Weights of a small image classifier.
Data: trained on retinal OCT scans (Kermany 2017), 24607 training examples, 22.4 epochs.
Rows from block 13 of a small image classifier, named by matrix and row number. Rows with one number belong to one neuron. Each number is 500 + 25 x the weight over its row's rms, rounded and kept within 0 to 999. All counts start at 0. Numbers have three digits each.
After each neuron's rows are labels from the 100 images, of 14976, where the neuron reaches its highest value: "responds to" is what is common among them; "colour at peak" is the nearest of a few named colours to the mean colour under the peak. Only what is clearly more common there than usual is listed. The data: retinal OCT scans (Kermany 2017).
# fc1: MLP up (model.blocks.13.mlp.fc1.weight, 640x320), inputs 0-63
# fc2: MLP down (model.blocks.13.mlp.fc2.weight, 320x640, transposed), outputs 0-63

fc1.354:544480501499502478511501494477483498516479479522484482488497488474514486458487472505467509517461506518503491500524478535489496523493520511445484483457536478501494489531517491544461476480515489
fc2.354:510522488478517510519498492493490516525527470502491520458473471481507491474524497459465514453536495520514473510528524497527517477484504506507465539490490527513512492465486538508495490504489506
responds to: finding: normal
colour at peak: grey

fc1.41:489529476504471511493477484502433533512494472482505491486483443508526523521463492486473491508571458559500510499526501486474522512484536540469544519473492509482499488514452508496447452489531463
fc2.41:525477501512522545514459523558503508505503503483452495457484495475483505517523504541508471547517491463504520494519500472511534474540460518502484471528496504473492457504487460535514471482513482
responds to: finding: choroidal neovascularization
colour at peak: grey

fc1.258:519511440495516503482497466519513508498495491490499495457481483501494482470524545498468485486515499511495525498497463517520475478498506499492505512505493492473500498508484492493495474478532499
fc2.258:521554445478468510505516526470515526491496497477475533460485507493441497495517525516545511523478506498521463483495506453510462542484505513469496472530531520555505501491453489487511537506486522
responds to: finding: choroidal neovascularization
colour at peak: grey

fc1.628:498493473502537494513511492544500516475497475521510480479484476477513511499510470538497496486460453458512529546545473504528496474499520508474470474507505491457514498489455497504461511513494508
fc2.628:500485484474504531512505481519472459484495489529509504535477528512481514435479527542489517539473487493476487466493510511534470483496478467496513511483505483487470487485481497518476521507480499
responds to: finding: drusen; finding: diabetic macular edema
colour at peak: grey

fc1.242:496507538484509466515539481477509561498509504449510513459489487493519522447554488485505538548491519473483526527546529509507471483497496525477489485504499516514515538511470539477483500540531471
fc2.242:529504480501502544480526498515502500510507498526496518517486516480476488508473500524498483483511541517484496476504481455515481487517493496560528501497448453468517470519517465508524490543475521
responds to: finding: drusen
colour at peak: grey

fc1.344:521501514485467506482543532504519519477485469492495489524471475512540501523467493494478530479504511555505542491522506510508489512499531528487547508501466511512534487533504490538460495483529496
fc2.344:546457541497538521516500532552518500524507501557483478452546536487484500516476493485524494503492503469503492497536541531503500463488452474483471520486486502544507499465498471494528480534543461
responds to: finding: normal
colour at peak: grey

fc1.633:524479509536488523525494530485483528496448461506466496538508501546508538501504520446474496474511516510511458486480481481495496490488493489545485533524523512512511506494505458446502517504493508
fc2.633:501484514527500505454541557527468522507507549516533507538495530485544502479479523522517495524545515476495497474514516518492516484499490559522534461524508484492494470539468499517524503528499470
responds to: finding: diabetic macular edema
colour at peak: grey

fc1.266:511513513536496511548497504485485536522485515489462458492533515519517516505471479508494497497519523531436502483502491518456510478505519509458509500445486480481487522483510488527487469501510516
fc2.266:495481517494531500491510539523492494486487501501470509531456475517477504492565526492529517494492499497509489531491495484518481466474451509549521479487463528526465498486474482549506531475497516
responds to: finding: normal
colour at peak: grey

fc1.4:519481457505480450511485488494489487517474480489450475511467485511516499499454464514487525513491498529483504503516473484512516500480555515510512536490494506498487525498486524554486460493530513
fc2.4:498525510494493529483501468508487517507484473474521503508498504497490497495589442483487489543507498486452480527521480463528506457453486501505514494476554502491511484551521546509486471478517518
responds to: finding: choroidal neovascularization
colour at peak: grey

fc1.293:509491537513479446536506485501524548497530528497521479480495470497477494513533470509496491542472496509506500503537509549501490495510541488477500440489497503486504536539534513538512478502509456
fc2.293:547505498497561549513506507473532495508517489558490506488511519490517518501554532474483520468471473482510502475509492477482499458492492500520495539476479545479524540524502546474466526496494483
responds to: finding: diabetic macular edema
colour at peak: grey

fc1.304:510484519493506491491515470507523514475523551500522538480510512485494505456522501500477517495492489460502506508521496503488495485493535509479524479518473476462502509520514526535493467535498441
fc2.304:524500468485507489481451478521475469528473499504488482514471443495482495507516561491515488513497511472513489472521478479536504474461439517481444534532490553496480529453537512493439487474496514
responds to: finding: diabetic macular edema
colour at peak: grey

fc1.47:532495503485515518534518450507509539485495499502497516496497465504487495493502486543490552477473492526470483502509496503488512517497510545502517520507491467499481513542472523541467463502535513
fc2.47:520493457511533501473542501481482456533469485517489503567484460460489489521518474494557488502536529540482439542507507531498483512496518515521488534489502525524515497517507549476504452499516511
responds to: finding: diabetic macular edema
colour at peak: grey

fc1.198:562483495485480460479506499488471522567474495490468484464489497508465517490434491492467479530498475530503511496523491511466496507527531504514506499488492518513493508502431510541460435474529487
fc2.198:539502506519550509471483538541509519503517542506482476523495479492466486508555493484498514519485491544509506533487517506522502503483496547478518487548491486502459528512494519493519504505510540
responds to: finding: choroidal neovascularization
colour at peak: grey

fc1.616:518471481494473513493506501492482504534465489492519481509477476459527462513502449477454535483467486504480534500483457513482472519497520508473483478499523451549492500502531491547457478509498504
fc2.616:499474553486520525513488510494503493491516466505505505464498494495538493566512480529512504501496495512497497514504511472500491475526546449505498513517503529462507491513488509495488514495487488
responds to: finding: normal
colour at peak: grey

fc1.454:505506475497480475494493515519499499531487470512502468450512480495501519533484511514491472490521489513466527507517512485487499496511497528470497546481528504502509477544481523496498494490501467
fc2.454:512498527543462524532472482472518511481486516485512526487487499503500502512539513532510503490501484522502482528499470513506538478544500527503553475523481497497509496439498524515507480498480533
responds to: finding: choroidal neovascularization
colour at peak: grey

fc1.5:511477520521501481540486493537482525520462495510480499485444507481532526495481481529493532455509506509485530489542517480481467519483507521448473528465508506490501512472508477543465474528523480
fc2.5:503520529507514468499482498536495518518503519465481497471494504531491515516528469524485493506456500503454496526507534525547480494469541492516480515504492504494462487554500503498489517507527507
responds to: finding: normal
colour at peak: grey

fc1.375:535499451536487488522521502495501525516498480490501498502472451456503523522447470554470514532520480506506514511533494528458514489483554541484530517482482488539507525534477507530455480490532483
fc2.375:523496457481508494506476511454518526502513542546524482563457515482474494450565514487522553465565467536532457499481521516532498480490506480500478495528513481494470526501485455487519483521511525
responds to: finding: choroidal neovascularization
colour at peak: grey

fc1.44:526541468496489471496478457528470520540506476517485471461466460469468499502485508521450493505506492520467486506501500510484489512504568522494509526525521466509532486524493468511513484479533489
fc2.44:496508545503518527547492505537486500515481523479498512530486500488479492506539517506517469551491458524492495533481541520515495452510494511504525449497514510472475521520479527481535540520508487
responds to: finding: choroidal neovascularization
colour at peak: grey

fc1.300:532506528514478497491498508509492510531504491474490489457471426480528526478489497512485532495528488512470544496547471492445504503492529556469537499497505509516507515529462510515483465472484456
fc2.300:494511471536487491531519517510571494518534545492451468508489535533467498475521493511529529503470512483514490475466467508532499543499473521497518494509498466478530451433516525482538510490529482
responds to: finding: choroidal neovascularization
colour at peak: grey

fc1.430:530504505515507478504513507541527518529494512499489491465513525501528519437514483522498516518525498502491546498519523491483483484477513500505522449502478527497502505494493507524514468484540473
fc2.430:475527499531483482514521538508486487507455475488470488526476484485464497451512505534520475474529490507519514503506526501517468505513504525470465540469483512448496499521507475510475452503478489
responds to: finding: drusen
colour at peak: grey

fc1.604:496510474510469490502506505478509560512507505493487484449490438486489510476447480501496495468495508508475494470491501519467498518468528512466513494487498484483505515512458484536470516504499493
fc2.604:479489509484513487536513494506479521524510523503483499514531501500503500501444515523506486469471486431489487471498510487486473498538505489534471475485476487522464467476534531498526481510536521
responds to: finding: choroidal neovascularization
colour at peak: grey

fc1.155:508514512481495512509546471494497473506496534477460461542449485498528475492479531503455504496543499493507476454494488495516502503517482491491498540508531529515506453487501495523475505487497578
fc2.155:500510463502523491503481492499473500460475491478513556465547485484469481546484498490512475532498500468493535503490520498513527459484499503514458494470502492495490486493536519520492514496466436
responds to: finding: drusen
colour at peak: grey

fc1.639:570501474475482498490482474495506515502504498535504461441472466471484523522458513461457510500500478538477525484498477478506484502524493550474491533475471474503499515495466511516475515487511511
fc2.639:497511502490517475492495478461505459543520491510478516517481528510489469533494490484492507535498482461513485524483488505453492506550495513478510551536514475461472511539477481525508509461474520
responds to: finding: choroidal neovascularization
colour at peak: grey

fc1.223:577504508516502469501504478494491522505501481507482515488463474510531504507498508496492498473535495540515523469500494535529470508510517530453510528489479514498472498486490511512466494498523464
fc2.223:484487533530513489521517512473538515459532506483487504532536513517477562484506477510471509509476494527488493505469465481482474473491466494550558443521522488481480496471504519533471500506466519
responds to: finding: normal
colour at peak: grey

fc1.322:525469511459493459518503512517500504499494497508503492462519512491514505478525466504508465490487493482489526497498547531507449504485577512508552460501490505496509509513499534515522463516525490
fc2.322:438549466494577546462509523494501474510487506517522457520498487480483522511526497476505538508493464503464496489524531471472509503509501540507494532496482474491514503485508483493481515537465480
responds to: finding: choroidal neovascularization
colour at peak: grey

fc1.279:519456493454509468526472513498504495501463487489510493535480521519503509495502493526484495499458457497511519486488518523485507501479519504459476458471473529486484530479498494540473451455493507
fc2.279:500526503495503472501544523493511492496498517473467536414488507487552506512495486482516533467543522542493490481504493520537517498502502562497516545473481491497501544523517475495498469501499527
responds to: finding: normal
colour at peak: grey

fc1.334:517518497468501475479511451513505538469469462506558528465470462495518541499451455511477560451516473496498508538533498552459517522471500516520469556486490506511525500477490487540475475495502482
fc2.334:488498498504520498549469503479493460430479513536529471501478475463500503514551509500475480476520542514496493497474531497497501467493484526505495474482474531473515487473535489496510507485531516
responds to: finding: choroidal neovascularization
colour at peak: grey

fc1.204:530493502537505511496479516471480510518444459510456501529506480513494498533482491522483511491544550515472506515492499456486503503520535516547510548452489530525532493473511490498494478486507529
fc2.204:535489492513484494490486485534527490502447529482498547519508508481496480496537501478498475510509499473483512515505530510502509512481479490499521516515531502499500541512497524509484500519468502
responds to: finding: choroidal neovascularization
colour at peak: grey

fc1.485:539448468490460482531525521486504541501459446516451508503486498498497519476482491492461539490511540545443510463487491499475524520517494502461539463499494525530526497497504517550490482478499495
fc2.485:541552579507558503486520456465531494506485486537500490481486475526503549531549494457526471513451480500491506488494514476519470519466493522485446527514494509463505498544544490511495448510539502
responds to: finding: normal
colour at peak: grey

fc1.333:538531545516504504494541510483472488483514487503499509513471523491514457554506560514502530501517521526491493479508535483519501506502478492497489525495458495491469457462497476507469498496532502
fc2.333:509478420492507511520525514493443479535481541484456473493527477482492522494469539458497545519485478461490502489484492496461501437473525450522524479495555538485531509484476470527463538508524506
responds to: finding: drusen
colour at peak: grey

fc1.470:528499517523483455503531475525522504503493509495479525488487488470557488486526530483494518517483491476541536487512536475491507500506513444500529493513460528502504426444482555484513523509518493
fc2.470:435519456479524478521495444477484501497489477513472549516527502497498464496495516519479487483511504502467492485516523528517505500486440521452496486524489526538517485519521510496513506518492500
responds to: finding: drusen
colour at peak: grey

fc1.276:522486489484483513516501501506482498522479469530483480548489461500495502503467478524487543502509507516474492495511470465500482497483532522518505555491521512510489541492499502542481470460538505
fc2.276:489475519482503483496503499517522542538531517502502513482493497503490480471565525485525531533558486496493506544435472526511521493518529485481523477510450493478476493508513481501473482511525481
responds to: finding: choroidal neovascularization
colour at peak: grey

fc1.542:516518517492479485514519494525540530542479515494474529470487470483482509455516461520507512500487475495515528506534525519494463482471545560472542446524472498505501519510490534505493476502499497
fc2.542:485529462563537533478521539517492425497534483480516460545487472482468498521498503488528495482499517494498543495481519513513481488518508492523466527523514522515478516495500505504467472495488492
responds to: finding: drusen
colour at peak: grey

fc1.170:512458510491483501447503471479470521510485509482500499501514477498489493457506473504486492530475463463477532513496514532509481498504518513436525493481497482480515540480475517524452529482487432
fc2.170:460537472465521479493488499537513448503505467523487557478481491438496488524483543488477519490470482463499505475532505491546511462489490467474438533469513516511474500518501499483517516511486514
responds to: finding: choroidal neovascularization
colour at peak: grey

fc1.196:530487496486475484481514483510508543534518494501503498453477485461502535459512462483490518492509452478527534536526500520486485497516560505479526442496496540501486522519477496504469473495546450
fc2.196:534562523542557530513499544514515499496463495493533506466489473508484488495511479498481479471527499529455525473505506494486472457473502473508447578493516510461518476495450465503544495529507520
responds to: finding: normal
colour at peak: grey

fc1.160:526445460497511448532498495494505502489491474499516494495477459455479469462465461490480512498486488488504496481523526524475525458512546492463527459514527452514494524544452482539461497502504492
fc2.160:507500558506497525501473509506465447481508519514492511469522452521507545520473502480453525531485521493509475491483517474530499498502485541493487522461494489467501450541541490539472495470516502
responds to: finding: normal
colour at peak: grey

fc1.541:509517495523514507515521507482529497487504450519513514484504481496517517498503483543473553490492491494494506518495501485490461469475535537535525469583491474522501500476496509504518487493497474
fc2.541:528485490443485445515515497529501479517489508495528507544539492526500457546498481492549495473494537473490497513512491506470498486492509489500540496516500496492497530515522478474480496520436542
responds to: finding: diabetic macular edema
colour at peak: grey

fc1.63:502528465471529484525509507494530500508548506499528512477518468483480552473494473510508544503465488488498504526543481521492487457518526507499511482508499472460493478507519518538492523529520436
fc2.63:509512529481518488500556499475468496493449459523476495464482508498522525512489503478520458483488551467501532496527476508509480494495509518489482482487498526516483521498472495523494485479477454
responds to: finding: choroidal neovascularization
colour at peak: grey

fc1.360:535457505470499491526516461505497544535521505526510466500497491501493540456501459488485544475483485527469482496496488503477475497484546484507537488492516495518506493499489531544490463519551491
fc2.360:489511495507553542487512500546511451486486484514477480512478508504493497512521479512493473450525508517505479513533509495499528461522508480520504522494459529469494448503536481502515520526483478
responds to: finding: drusen
colour at peak: grey

fc1.554:541520499467435461529547476509514541523494476476492494462493508478510511453481453510481496509464466531495500488509537467490493499486520527481559509484515525488515513510490504536521465470536463
fc2.554:482531514499579500502527509524507470504500485477487487544502503512511467475519491501551503538541515518518503506487491491491457481475484468495473448476502475523504513468506489503477523516536507
responds to: finding: choroidal neovascularization
colour at peak: grey

fc1.145:538496496522467477515514472479510511497477487531481537461461510505561511467466492527504567500485475522484526492529487534495486487501509515458538525500485505495503513495467495557507503489544494
fc2.145:522514582534513521492502445541528487505502511512489534524497526541480537496501545503508543467452490490468480456521489518493504517494503517516487502488483475540479478512512480512496501568486524
responds to: finding: normal
colour at peak: grey

fc1.363:529479500488490486554502513496541517523473474491499483487516488519545510483485471513501532491449460488479547512517530536487495486504521487476514465521515484499519530495509487537463467501520471
fc2.363:502560545544523507526573514542504512513496513532512511463470505506462498510469478515488496475494515499480489496486523473517532513479493512497507523482518511520537513456541464529474537438531515
responds to: finding: normal
colour at peak: grey

fc1.458:525494518480505487511510503484456545527491465514465504508487508504524531496463461500491546483508487500488470510502481492500543500473547510506512538534477525522491483515515486507522502481521491
fc2.458:509518505507451502489443494511559481515469506534538534548517494485519495540525490532515492458519528478537512500472521472507500504509513521497488514536481502488480519494522478471522494550493531
responds to: finding: diabetic macular edema
colour at peak: grey

fc1.432:557481501518497446516500529534512494500500520508467517465470487497557549519521538504488500494538497509475516481544507500552520479547532500454524486527492493482475496485493506518487505450527487
fc2.432:468527522485544494525526490481555550523479512511521482500496476514486523473449485457473501503513486475493494482449511531529515486515454506465517566495504509464501526487493551553511460495517512
responds to: finding: drusen
colour at peak: grey

fc1.573:523492475486476488497523509480527519481539486486509516485487501507487545470509490494463476522537502555527501530506481526479477482510549499449522453459533527505459499459433540457475488508472481
fc2.573:510538481526535537474530477474512481491479482491507470531502488503493516483535492526491505482465499473497508501496463475448519535469487471506501522512459465493491508529512503511469502508500524
responds to: finding: drusen
colour at peak: grey

fc1.139:543475485502482499505496478517469523545457448492489460481462490478486507517452495531485550492509486543491520475519476477477475521498532556509528516499503514490495499497460512527487480476541476
fc2.139:509482498466486473510527487486511502464527484501518488524466495487516461477579491497494482541491528499487493545529454519534523481517478477520474494539509470535489530454485489478476468475513511
responds to: finding: choroidal neovascularization
colour at peak: grey

fc1.345:522470490499493484502506479509517525517516503509497505451466509433484506481521503535494498557476504490496534523461492516488507501473548537444531476510442521474504499523464490510482491508513478
fc2.345:463506498510503524477474487517544470506497509529529497517520524484490520515523506524477481466566499476502472491545498496434515502517497468511495522456587487561485527532510512493522468473536443
responds to: finding: diabetic macular edema
colour at peak: grey

fc1.315:498476494518526462489500491513531476475504478474506484456473499478538521511492445493496546504483494455520515526519506512472522468479499487465510437498505500476488518524510505576476472477473476
fc2.315:471523509538485510496512490482524518496503527475486508536497488503490496508455496528527479497479527504520499509491526500510507522492513519516454608486474510476510519515490525526512498463503505
responds to: finding: normal
colour at peak: grey