config = dict(
    arch='coatnet',
    model='image classifier',
    dataset='retinal OCT scans (Kermany 2017)',
    train_examples=24607,
    image_size=32,
    crop_scale_min=0.7,
    horizontal_flip=True,
    color_jitter=0.1,
    targets=['finding'],
    num_classes=4,
    norm='rmsnorm',
    norm_position='pre',
    hidden_act='gelu_tanh',
    mlp_ratio=2,
    head_dim=32,
    fused_qkv=False,
    qk_norm=False,
    layer_scale_init=0.01,
    parallel_block=False,
    inner_norm=False,
    drop_path=0.05,
    patch_size=[2, 2],
    depths=[4, 8, 4],
    widths=[80, 160, 320],
    mixing='cutmix',
    label_smoothing=0.1,
    loss='binary_cross_entropy',
    init='orthogonal',
    residual_init='none',
    optimizer='soap',
    beta2=0.95,
    learning_rate=0.0013,
    beta1=0.95,
    shampoo_beta=0.95,
    eps=1e-08,
    precondition_frequency=20,
    max_precond_dim=1024,
    one_sided=True,
    adamw_lr_other_params=0.001,
    max_steps=4300,
    batch_size=128,
    epochs=22.4,
    lr_schedule='linear',
    final_lr_fraction=0,
    warmup_steps=210,
    weight_decay=0.2,
    adamw_weight_decay_other_params=0.05,
)
Rows from block 6 of a small image classifier, named by matrix and row number. Rows with one number belong to one channel. Each number is 128 + 24 x the weight over its row's rms, rounded and kept within 0 to 255. All counts start at 0.
After each channel's rows are labels from the 100 images, of 14976, where the channel reaches its highest value: "peak at" is the part of the image that holds the peak. Only what is clearly more common there than usual is listed. The data: retinal OCT scans (Kermany 2017).
# convs0: expand pointwise conv (model.blocks.6.convs.0.weight, 640x160x1x1), inputs 80-159
# convs2: project pointwise conv (model.blocks.6.convs.2.weight, 160x640x1x1, transposed), outputs 80-159

convs0.346 [169 135 124  70 123 134 139 139 105 119 133 109 146 181 123 135 132 133 114 142 157  91 149  99 107 138  84 141 137 100 117 111 128 111  86 168 172 112 149 146 149 138 113 154 164 140 126 152 126 137 119 107 161 155 136 127 122 127 137 157 140 147 145 113 141 100 133 116  82 104 172 141 136 140 141 118 141 154 121 145]
convs2.346 [104 132 147 124 111 139 100 142 105 162 108 133 125 128 103 111 147 108 142 130 141 152 117 142 130 124 186 117 131 133  89  82 102 176 154  99 124 145 136  93 118 106 150  92 106 120 113  90 154 141  94 130 156 141 127 141 154 120  70 180 166 106 107 109 125 144 115 132 141  86 137 130 140 113  75  60 127 141 148 120]
peak at: middle right

convs0.566 [136 126 126 125 126 192 116 135  97 127 139 136 120 126 138 103 123 107 148 142  99 117 147 145 111 117 131 129 156 142  99  98  98 142  92 137  86 185 134 107 129 153 163 145  77 141 109 157 143 118 152 132  76 112 113 166 139 139 161 108 109  88 147 119 160  71 125 122 139  77 137 113 105 105 146 114  93 162 122 109]
convs2.566 [135 145 132 138 124 133 100 137 140 140 180 115  92  99 144 136 136 132 165 166 120 141 139 157 156 140 122 124 135 130 107 133 135  96 111  77 138 133 148 136 131 127 136 168 141 143 105 122 162 133 113 130 144 162  92 189 123 150 122 132 136 139 139 108 131 195 136 151 152 116 153  91 137 113 136 154 116 173 130  83]
peak at: middle right

convs0.349 [124 154 106 121 156  77 150 153 114 109 119 124 175 153 153 119 121 108 165 141  89 131 136 184 121 150 118 182 123  95 144  86 126 134 136 119 145 162 140 121 132 100 130  98 142 150 116 150 136 116  82 158 117 123 101 138 130 150 149 125 128 169 119  97  69  77 130 121 132 126 116 159 132 133 136 140 118 151 131 136]
convs2.349 [123  83 127 135 151 102 127 112 125 116 134  70 134 115 112 190 145 157  67 155 110 142 125 161  95 178  96  95 133 150 114 158  86 136 104 163 117 152 176 162 126 120  78 133 118 137 135 127 128  93 133 128 135 143 148 122 122 154 129 129 165 116 135 125 115 164 129 107 137 113 136 121 129 131 134 123 171 101 109 138]
peak at: middle right

convs0.518 [137 143 120  94 118 120 111 186 113 110  93 156 158 137 146 129 138 189 111 129  98  89 143  98 139 138  97 151 145 138 128 124 122 187 158 116 151 105 136 113 127 126 137 104 141 119 121 149 136 122 129 139 114 142 112 107 113 121 136 151 136  89 118  80 105 140 161 127 133 143 154 143 173 103 150 125 175 159 142 139]
convs2.518 [118 158 134 125 142 173 127 155 104 119 116 125 151 143 123  75 136 123 162 107 157 128 115 100 108 137 142 112 147 126  88 141 113 132 102 103 128 158 113 154 189 130 134 171 199 104 144 133 111 149 133 110 137 109 145  68 122 114 129 156 120 118 114 133 140 127 113 157 141 129 131 125 141 123  92 112 181 103 134 104]
peak at: middle left

convs0.501 [119 158 125 151 116 131 106 139 128 162 130 125 139  97 120 160 139 119 144 180 137 151 135 167 137 121 146 178 114 118 127 100 114 171 126 101 106 161 177 102 127 136 158 140 141 155 163 127 155  94 110 137 109 159  84 150 134 134 143 104 100 101  87 114 165 117 168 121 124 131 182 137 101 128 148  97 110 152 153 117]
convs2.501 [187 110 121 106 118 125 139 117 112 141 139 104 156  95 155 144 126 135 143 165 112 178 101  84 123 118 105 118 160 135 126 129 155 157  97 131 149 179 110 146 115 119 127 143 127 147 154 137 155 122 147  79 101 137 180 162  91 182 137 164 108 126 144 178  96 107 100 137 137 114 136 149  74 106 181 143 135 135 112 103]
peak at: centre

convs0.83 [113 135 136 162 126  87 113 136 115 120  95 121 146 161 132 129 106 139 145 124 142 136 149 171 105 111 107  91  98  70 135 146 114 124 146 107 127 156 122 118 159 103 149  72 118 123 146 155 134 139 143 127 120 172  97 107 120 111 125 147 116 131  87 133 108 129 138  94  96 134  94 137 132 147 162 182 170 149 145 173]
convs2.83 [ 78 139 186 121 114 161 157 104 126 108 101 144 132 116 131 156 130 108 106  88 162 192 136 123 111 151 149 120 124 135  94 126 118 166 119 111 147 161  78 119 145 100 178 112 140 158 108 158 169 105 143 154 108 112 150 136 130 125 156 135 143  99 119 120 131 134 116 112 123 117 151 132 118 162 108 158 160 162 119 128]
peak at: top left

convs0.3 [131  95 139 153 181 131  65 105 123 128 121 112 132 135 135 117 141 115 142 154 162 106 100 153 126 160 129 105  85 101 128 128 164 131 147 157 122 115 130 144 131 136 100 134 132 135 148 114 138 148 157 140  82 152 135 148 117 113  86 113 118 152  78 113 102  88 120 119 153 131 173 128 131 107 145 102 117 142 108 116]
convs2.3 [116 102 110 113 100 108 146  89  96 169 163 161 115  83 137 166 123 104 132 119 158  95 123 122 107 147  99 131 135 105 144 145 137 127 117  91 138  83 135 127  87 120 115 147 161 172 130 133 147 108 166 139 124 108 110 156 166 180  95 127 146 112 116 171 166 122  89 162  91 145 146 152 181 129 103 156 102 111  79 117]
peak at: middle left

convs0.414 [114 151 103 131 133 122 127 117 119 132 152 130 125 146 170 161  90 140 102  87 120 143 166  86 101 125 101 112 111  98 130 145 132 125 119 129 109 127 141  99 114  99 135  90 141 155 107 156 122 149 113 116 174 112  90 148 114 141 132 117 163 144  97 113  98 150 118 145 137 127 152 146 144 102 126 138 102 136 121 108]
convs2.414 [100 106 132 139 157 139 173 126 149  99 135 155 129 122 167 131 128 102 116 129 129 145 133 120 101 167 144 155 154 114 164 137 129 167 143 115 153 115 133 131 176 139 112 130 110 117 131 139 105 159 142 152 125 189  86 139  95 110 129 135 109 149 130 109 106 117 156 128 149 116 108 108 162 134 128 169 149 107  83  87]
peak at: centre; top centre

convs0.78 [162 118 157 115 154 109 125 171 118 153 152 131 111 103 113 155 145 112  81 136 102 115 144 165 157 126 121 158 151 129 117 121 145  75 121 113 139 150 135 136 139  93 153 130 130 151 156 127 114  57 137 120 122 147 122 176 133 152 184 126 122 128  85 116 141 137 158 180 133 138 136 128 141 100 161 110  79 116 153 140]
convs2.78 [138 153 158 135 160 124 131 148 199 139 139 183 124 133 156 106 145 116 132 172 105 143 130 103 158 151 125 103 140  90 110 124 119  94 155 158 125 116 151  81 161 107 136  95 156 147 133 102 126 145 152  90 130 136  91 178 127 132 149 123 138  98 132 107 107 138 127 166 164  76 103  78 114 122 133 134 100 121 166 141]
peak at: middle left; middle right

convs0.407 [127 146 131 127 126  88 144 118 147 152 146 165  99 152 143 153 115 115 137 142 124 156  93 102 114 138 134  87 150 142 159 134 132 179 160  99 108 148 109 141 123 139 129 159 191 147 171 134  91 143 120  98 180  89 140 159 118 120  92  99 120  94 128 164 123 121 120 107 106 143 150 141 131 128  98  96  96 120 115 123]
convs2.407 [102 130 136 111 140  98  84 170  98 117 115  95 123 148 152 103 102 104 106 131  79 108 139 128 190  71 127  84  74 128 124 120 111 123 125  93 162 134 132 161 111  89 130 126 118 104 127  99 119 160 128 112 176 175 143 117 135 138 110 149 153 118  90 136 116 144 107 177 131 155 112 115 124 118 120  95 120 149 150 113]
peak at: top left

convs0.253 [124 119 138 150 128 144  54 122 142 127 145 128 149 176 138 114 152 145 121 150 129  77 112 138 163 122 115 165 132 128 140 125 140 153 114 173 109 152 121 142 125 137 186 105 153 135 113 172 154 121 110  84 106 138 139 166  84 129 124 131 133 107 138 101  94 127 180 106 152 107 137 138 166 109 138 164 151 131  99  85]
convs2.253 [118 146 132 129 158 132 143 110 161 159 135 127 124 125 106 105 173 130 136 158 121 126 135 127 134 131  79  91 129 115 116 174 161 161 136 144 106 107 184 113 109 107 119 184 165 131 147 122 137 139 132 149 151 111 114 107 113 125 147 143 171  93 138 126  99 139 111 110 138 115 135 132 117 117 133 140 115 140 120 157]
peak at: centre; middle right

convs0.498 [137 166 144 129 117 134 134 131 137 108 136 118 161 129 138 120 114 126 134 153 164  92 153 124  98 201 149 112 120  75 116 110 146 148 119 159 123 107 135 141 138  92 146  88 148 118 139 176 132 139 107  90 144 159 133 122 117 103 110 133  90 105 124 126 112 138 128  96 128 127 139 117 148 149 147 115 129 124 165 117]
convs2.498 [182 121 176 123 137 118 138 115 148 106 141 143  97 149 133 153 126 173 132 124 117 140 114 120 130 149 167 106 110  89 108 114 110  85 159 145 149 131 186 140 128 129 149 136  94 111 128 147  81 118  89 179 136 111 163 125  97 133 147 150 104 131 114 133 122 147 111 133 147 167 132  82 184  98 139 149 142 106 103 154]
peak at: centre

convs0.19 [136 138 172 122 161 135  99 112 155 126  66 101 140 120  91 115 145 133  71 114 128 163  65 169 133 160 145 135 112 169 127 121 104 106  94 119 135 116 115 152 148 120 109 169 110 143 116 128 152 137 141 114  93 157 105 125 111 121 175 133 117 105 138 113 177 173 119 106 114 133 109 104 105 178 138 152 109 182 206 118]
convs2.19 [144 216  95 145  86  87 139 135 105  81 148 157 116 135 176 126 111 130 154 132 146 119 114 139 159 106 126 136 107 155 151 129 135 114 108 166 128 114 128 121 119 111 158 174 145 140 170  80 140 127 113  95 152 134 105 115 157 151 131 122 120 130 111 121 121 146 143 165 115 132 104 134 163 118 132 128 113 130 130  96]
peak at: centre

convs0.545 [139 149 130 163 117 141 127  96 123 137 152 136 152  67 117 149 131 147 136 140 113 120 135 125 123 174 133  98  98 164  71 139 134 122 124 139 148 142 108 136 109 126 116 146 119 142 127 114 137 130 104 132 139 134 107 143 141 205 149 123 140  98 126 115 136 122  99 151 110 112  93 142 150 134 115 115 117 105 136 115]
convs2.545 [150 125 139 139 132 127 117 155 129 146 153  96 122 137 117  99 125 116 136 105 149 156 113 123 122 169 101 108 157 151 155  83 104 113 136  76 117  89 103 128 105 132 119 143 115 178 154 157 123 120 136  97  87 128 136 143  99 124 170 100  94 131 130 152 173 159  82  90 115 123 174 136 130 164 107 119 142 132  96 162]
peak at: top left

convs0.366 [142 130 117 143  87 141 143 147 115 152 117 161 106 107 127 200 108 139 142 159 107 147 125 171 105 108 178 149 159 143 154 169 150 115 152 102 149 124 108 115 134 130 121 163 111 109 113 133 120  68 140  94 111 122  98 109 105 149 137  61 116 150 147 113 167 138 134  84 171 164  98 121 110 121 143 150 117 156 121 105]
convs2.366 [126 111 162 123  84 162 155 141 138 114 128 129 113 133 104 158 118 113 102 118 160 117  84 155 121 106 119 140 172 127  97 132 109 143 118 162 125 145 149 120 154 131 131 119 157 160 141 145  92 128 136  99 118  85 149  85 109 158 136 140 132 156 152 166 123 141  83 132 161 105 135 128 110 150 117 156 112 129 105 124]
peak at: centre

convs0.340 [114 122 138 102 148 131 156  95 167 105 155  97  89  80 165 140 125 140 115 128 132 115 163 103 119  85 149 127 156  85 116 149 157 102 152 114 135  87 139 154 100 115 164 142 127 172 122 100  92  96 150 109 127 113 124 119 182 137 152 113 125 136 134 150 142  91 130 133  78 126 117 112 156 147 133 135 150  98 121 107]
convs2.340 [153 150 126 146 127 147 112 117 117 122 165 138 131 116 149 141 105  90 101  87 123  86 135 115 153 124 114 151 132 162 152 137 156 135 137 117 116 119 175 147 156 130 134 118 123 162 108 118 146 140 144  83 125 111 145 156 135 143 153 110  94 152 123 160 137 103 158 138 107 101  88 136 126 154 126 111 127 124 134 135]
peak at: top left; middle left

convs0.500 [ 92 157 138 119  95 129 130 108  97 116 127 117 121 149 166 113 132  91 134 116 140  86  99 132 154 132 189 128 144 144 162 138 135 167 110  71 109 129 114 139 134 138 150 142  88 156 127 110  81  93 139 103 125 151 134  82 137 134 112 133 133 150 161 163 104 157 139 143 130 128 113 124 149 144 154 110 110 135 115 125]
convs2.500 [133 177 133 120 158 126 152 143 169  99 142 132 126 153  75 138 115 116 106 118 120 103 114 133 119 140 126 162 124 116 129 124 128 170 152 142 138 109 145 147 118 124 147  73 110 105 104 111 110 119 100 184 128 131 137 113 103 141 119 129 140 106 105 120 146 131 142 156 143  91 153 195 172 150 109 126 127 151 146 131]
peak at: middle right; top right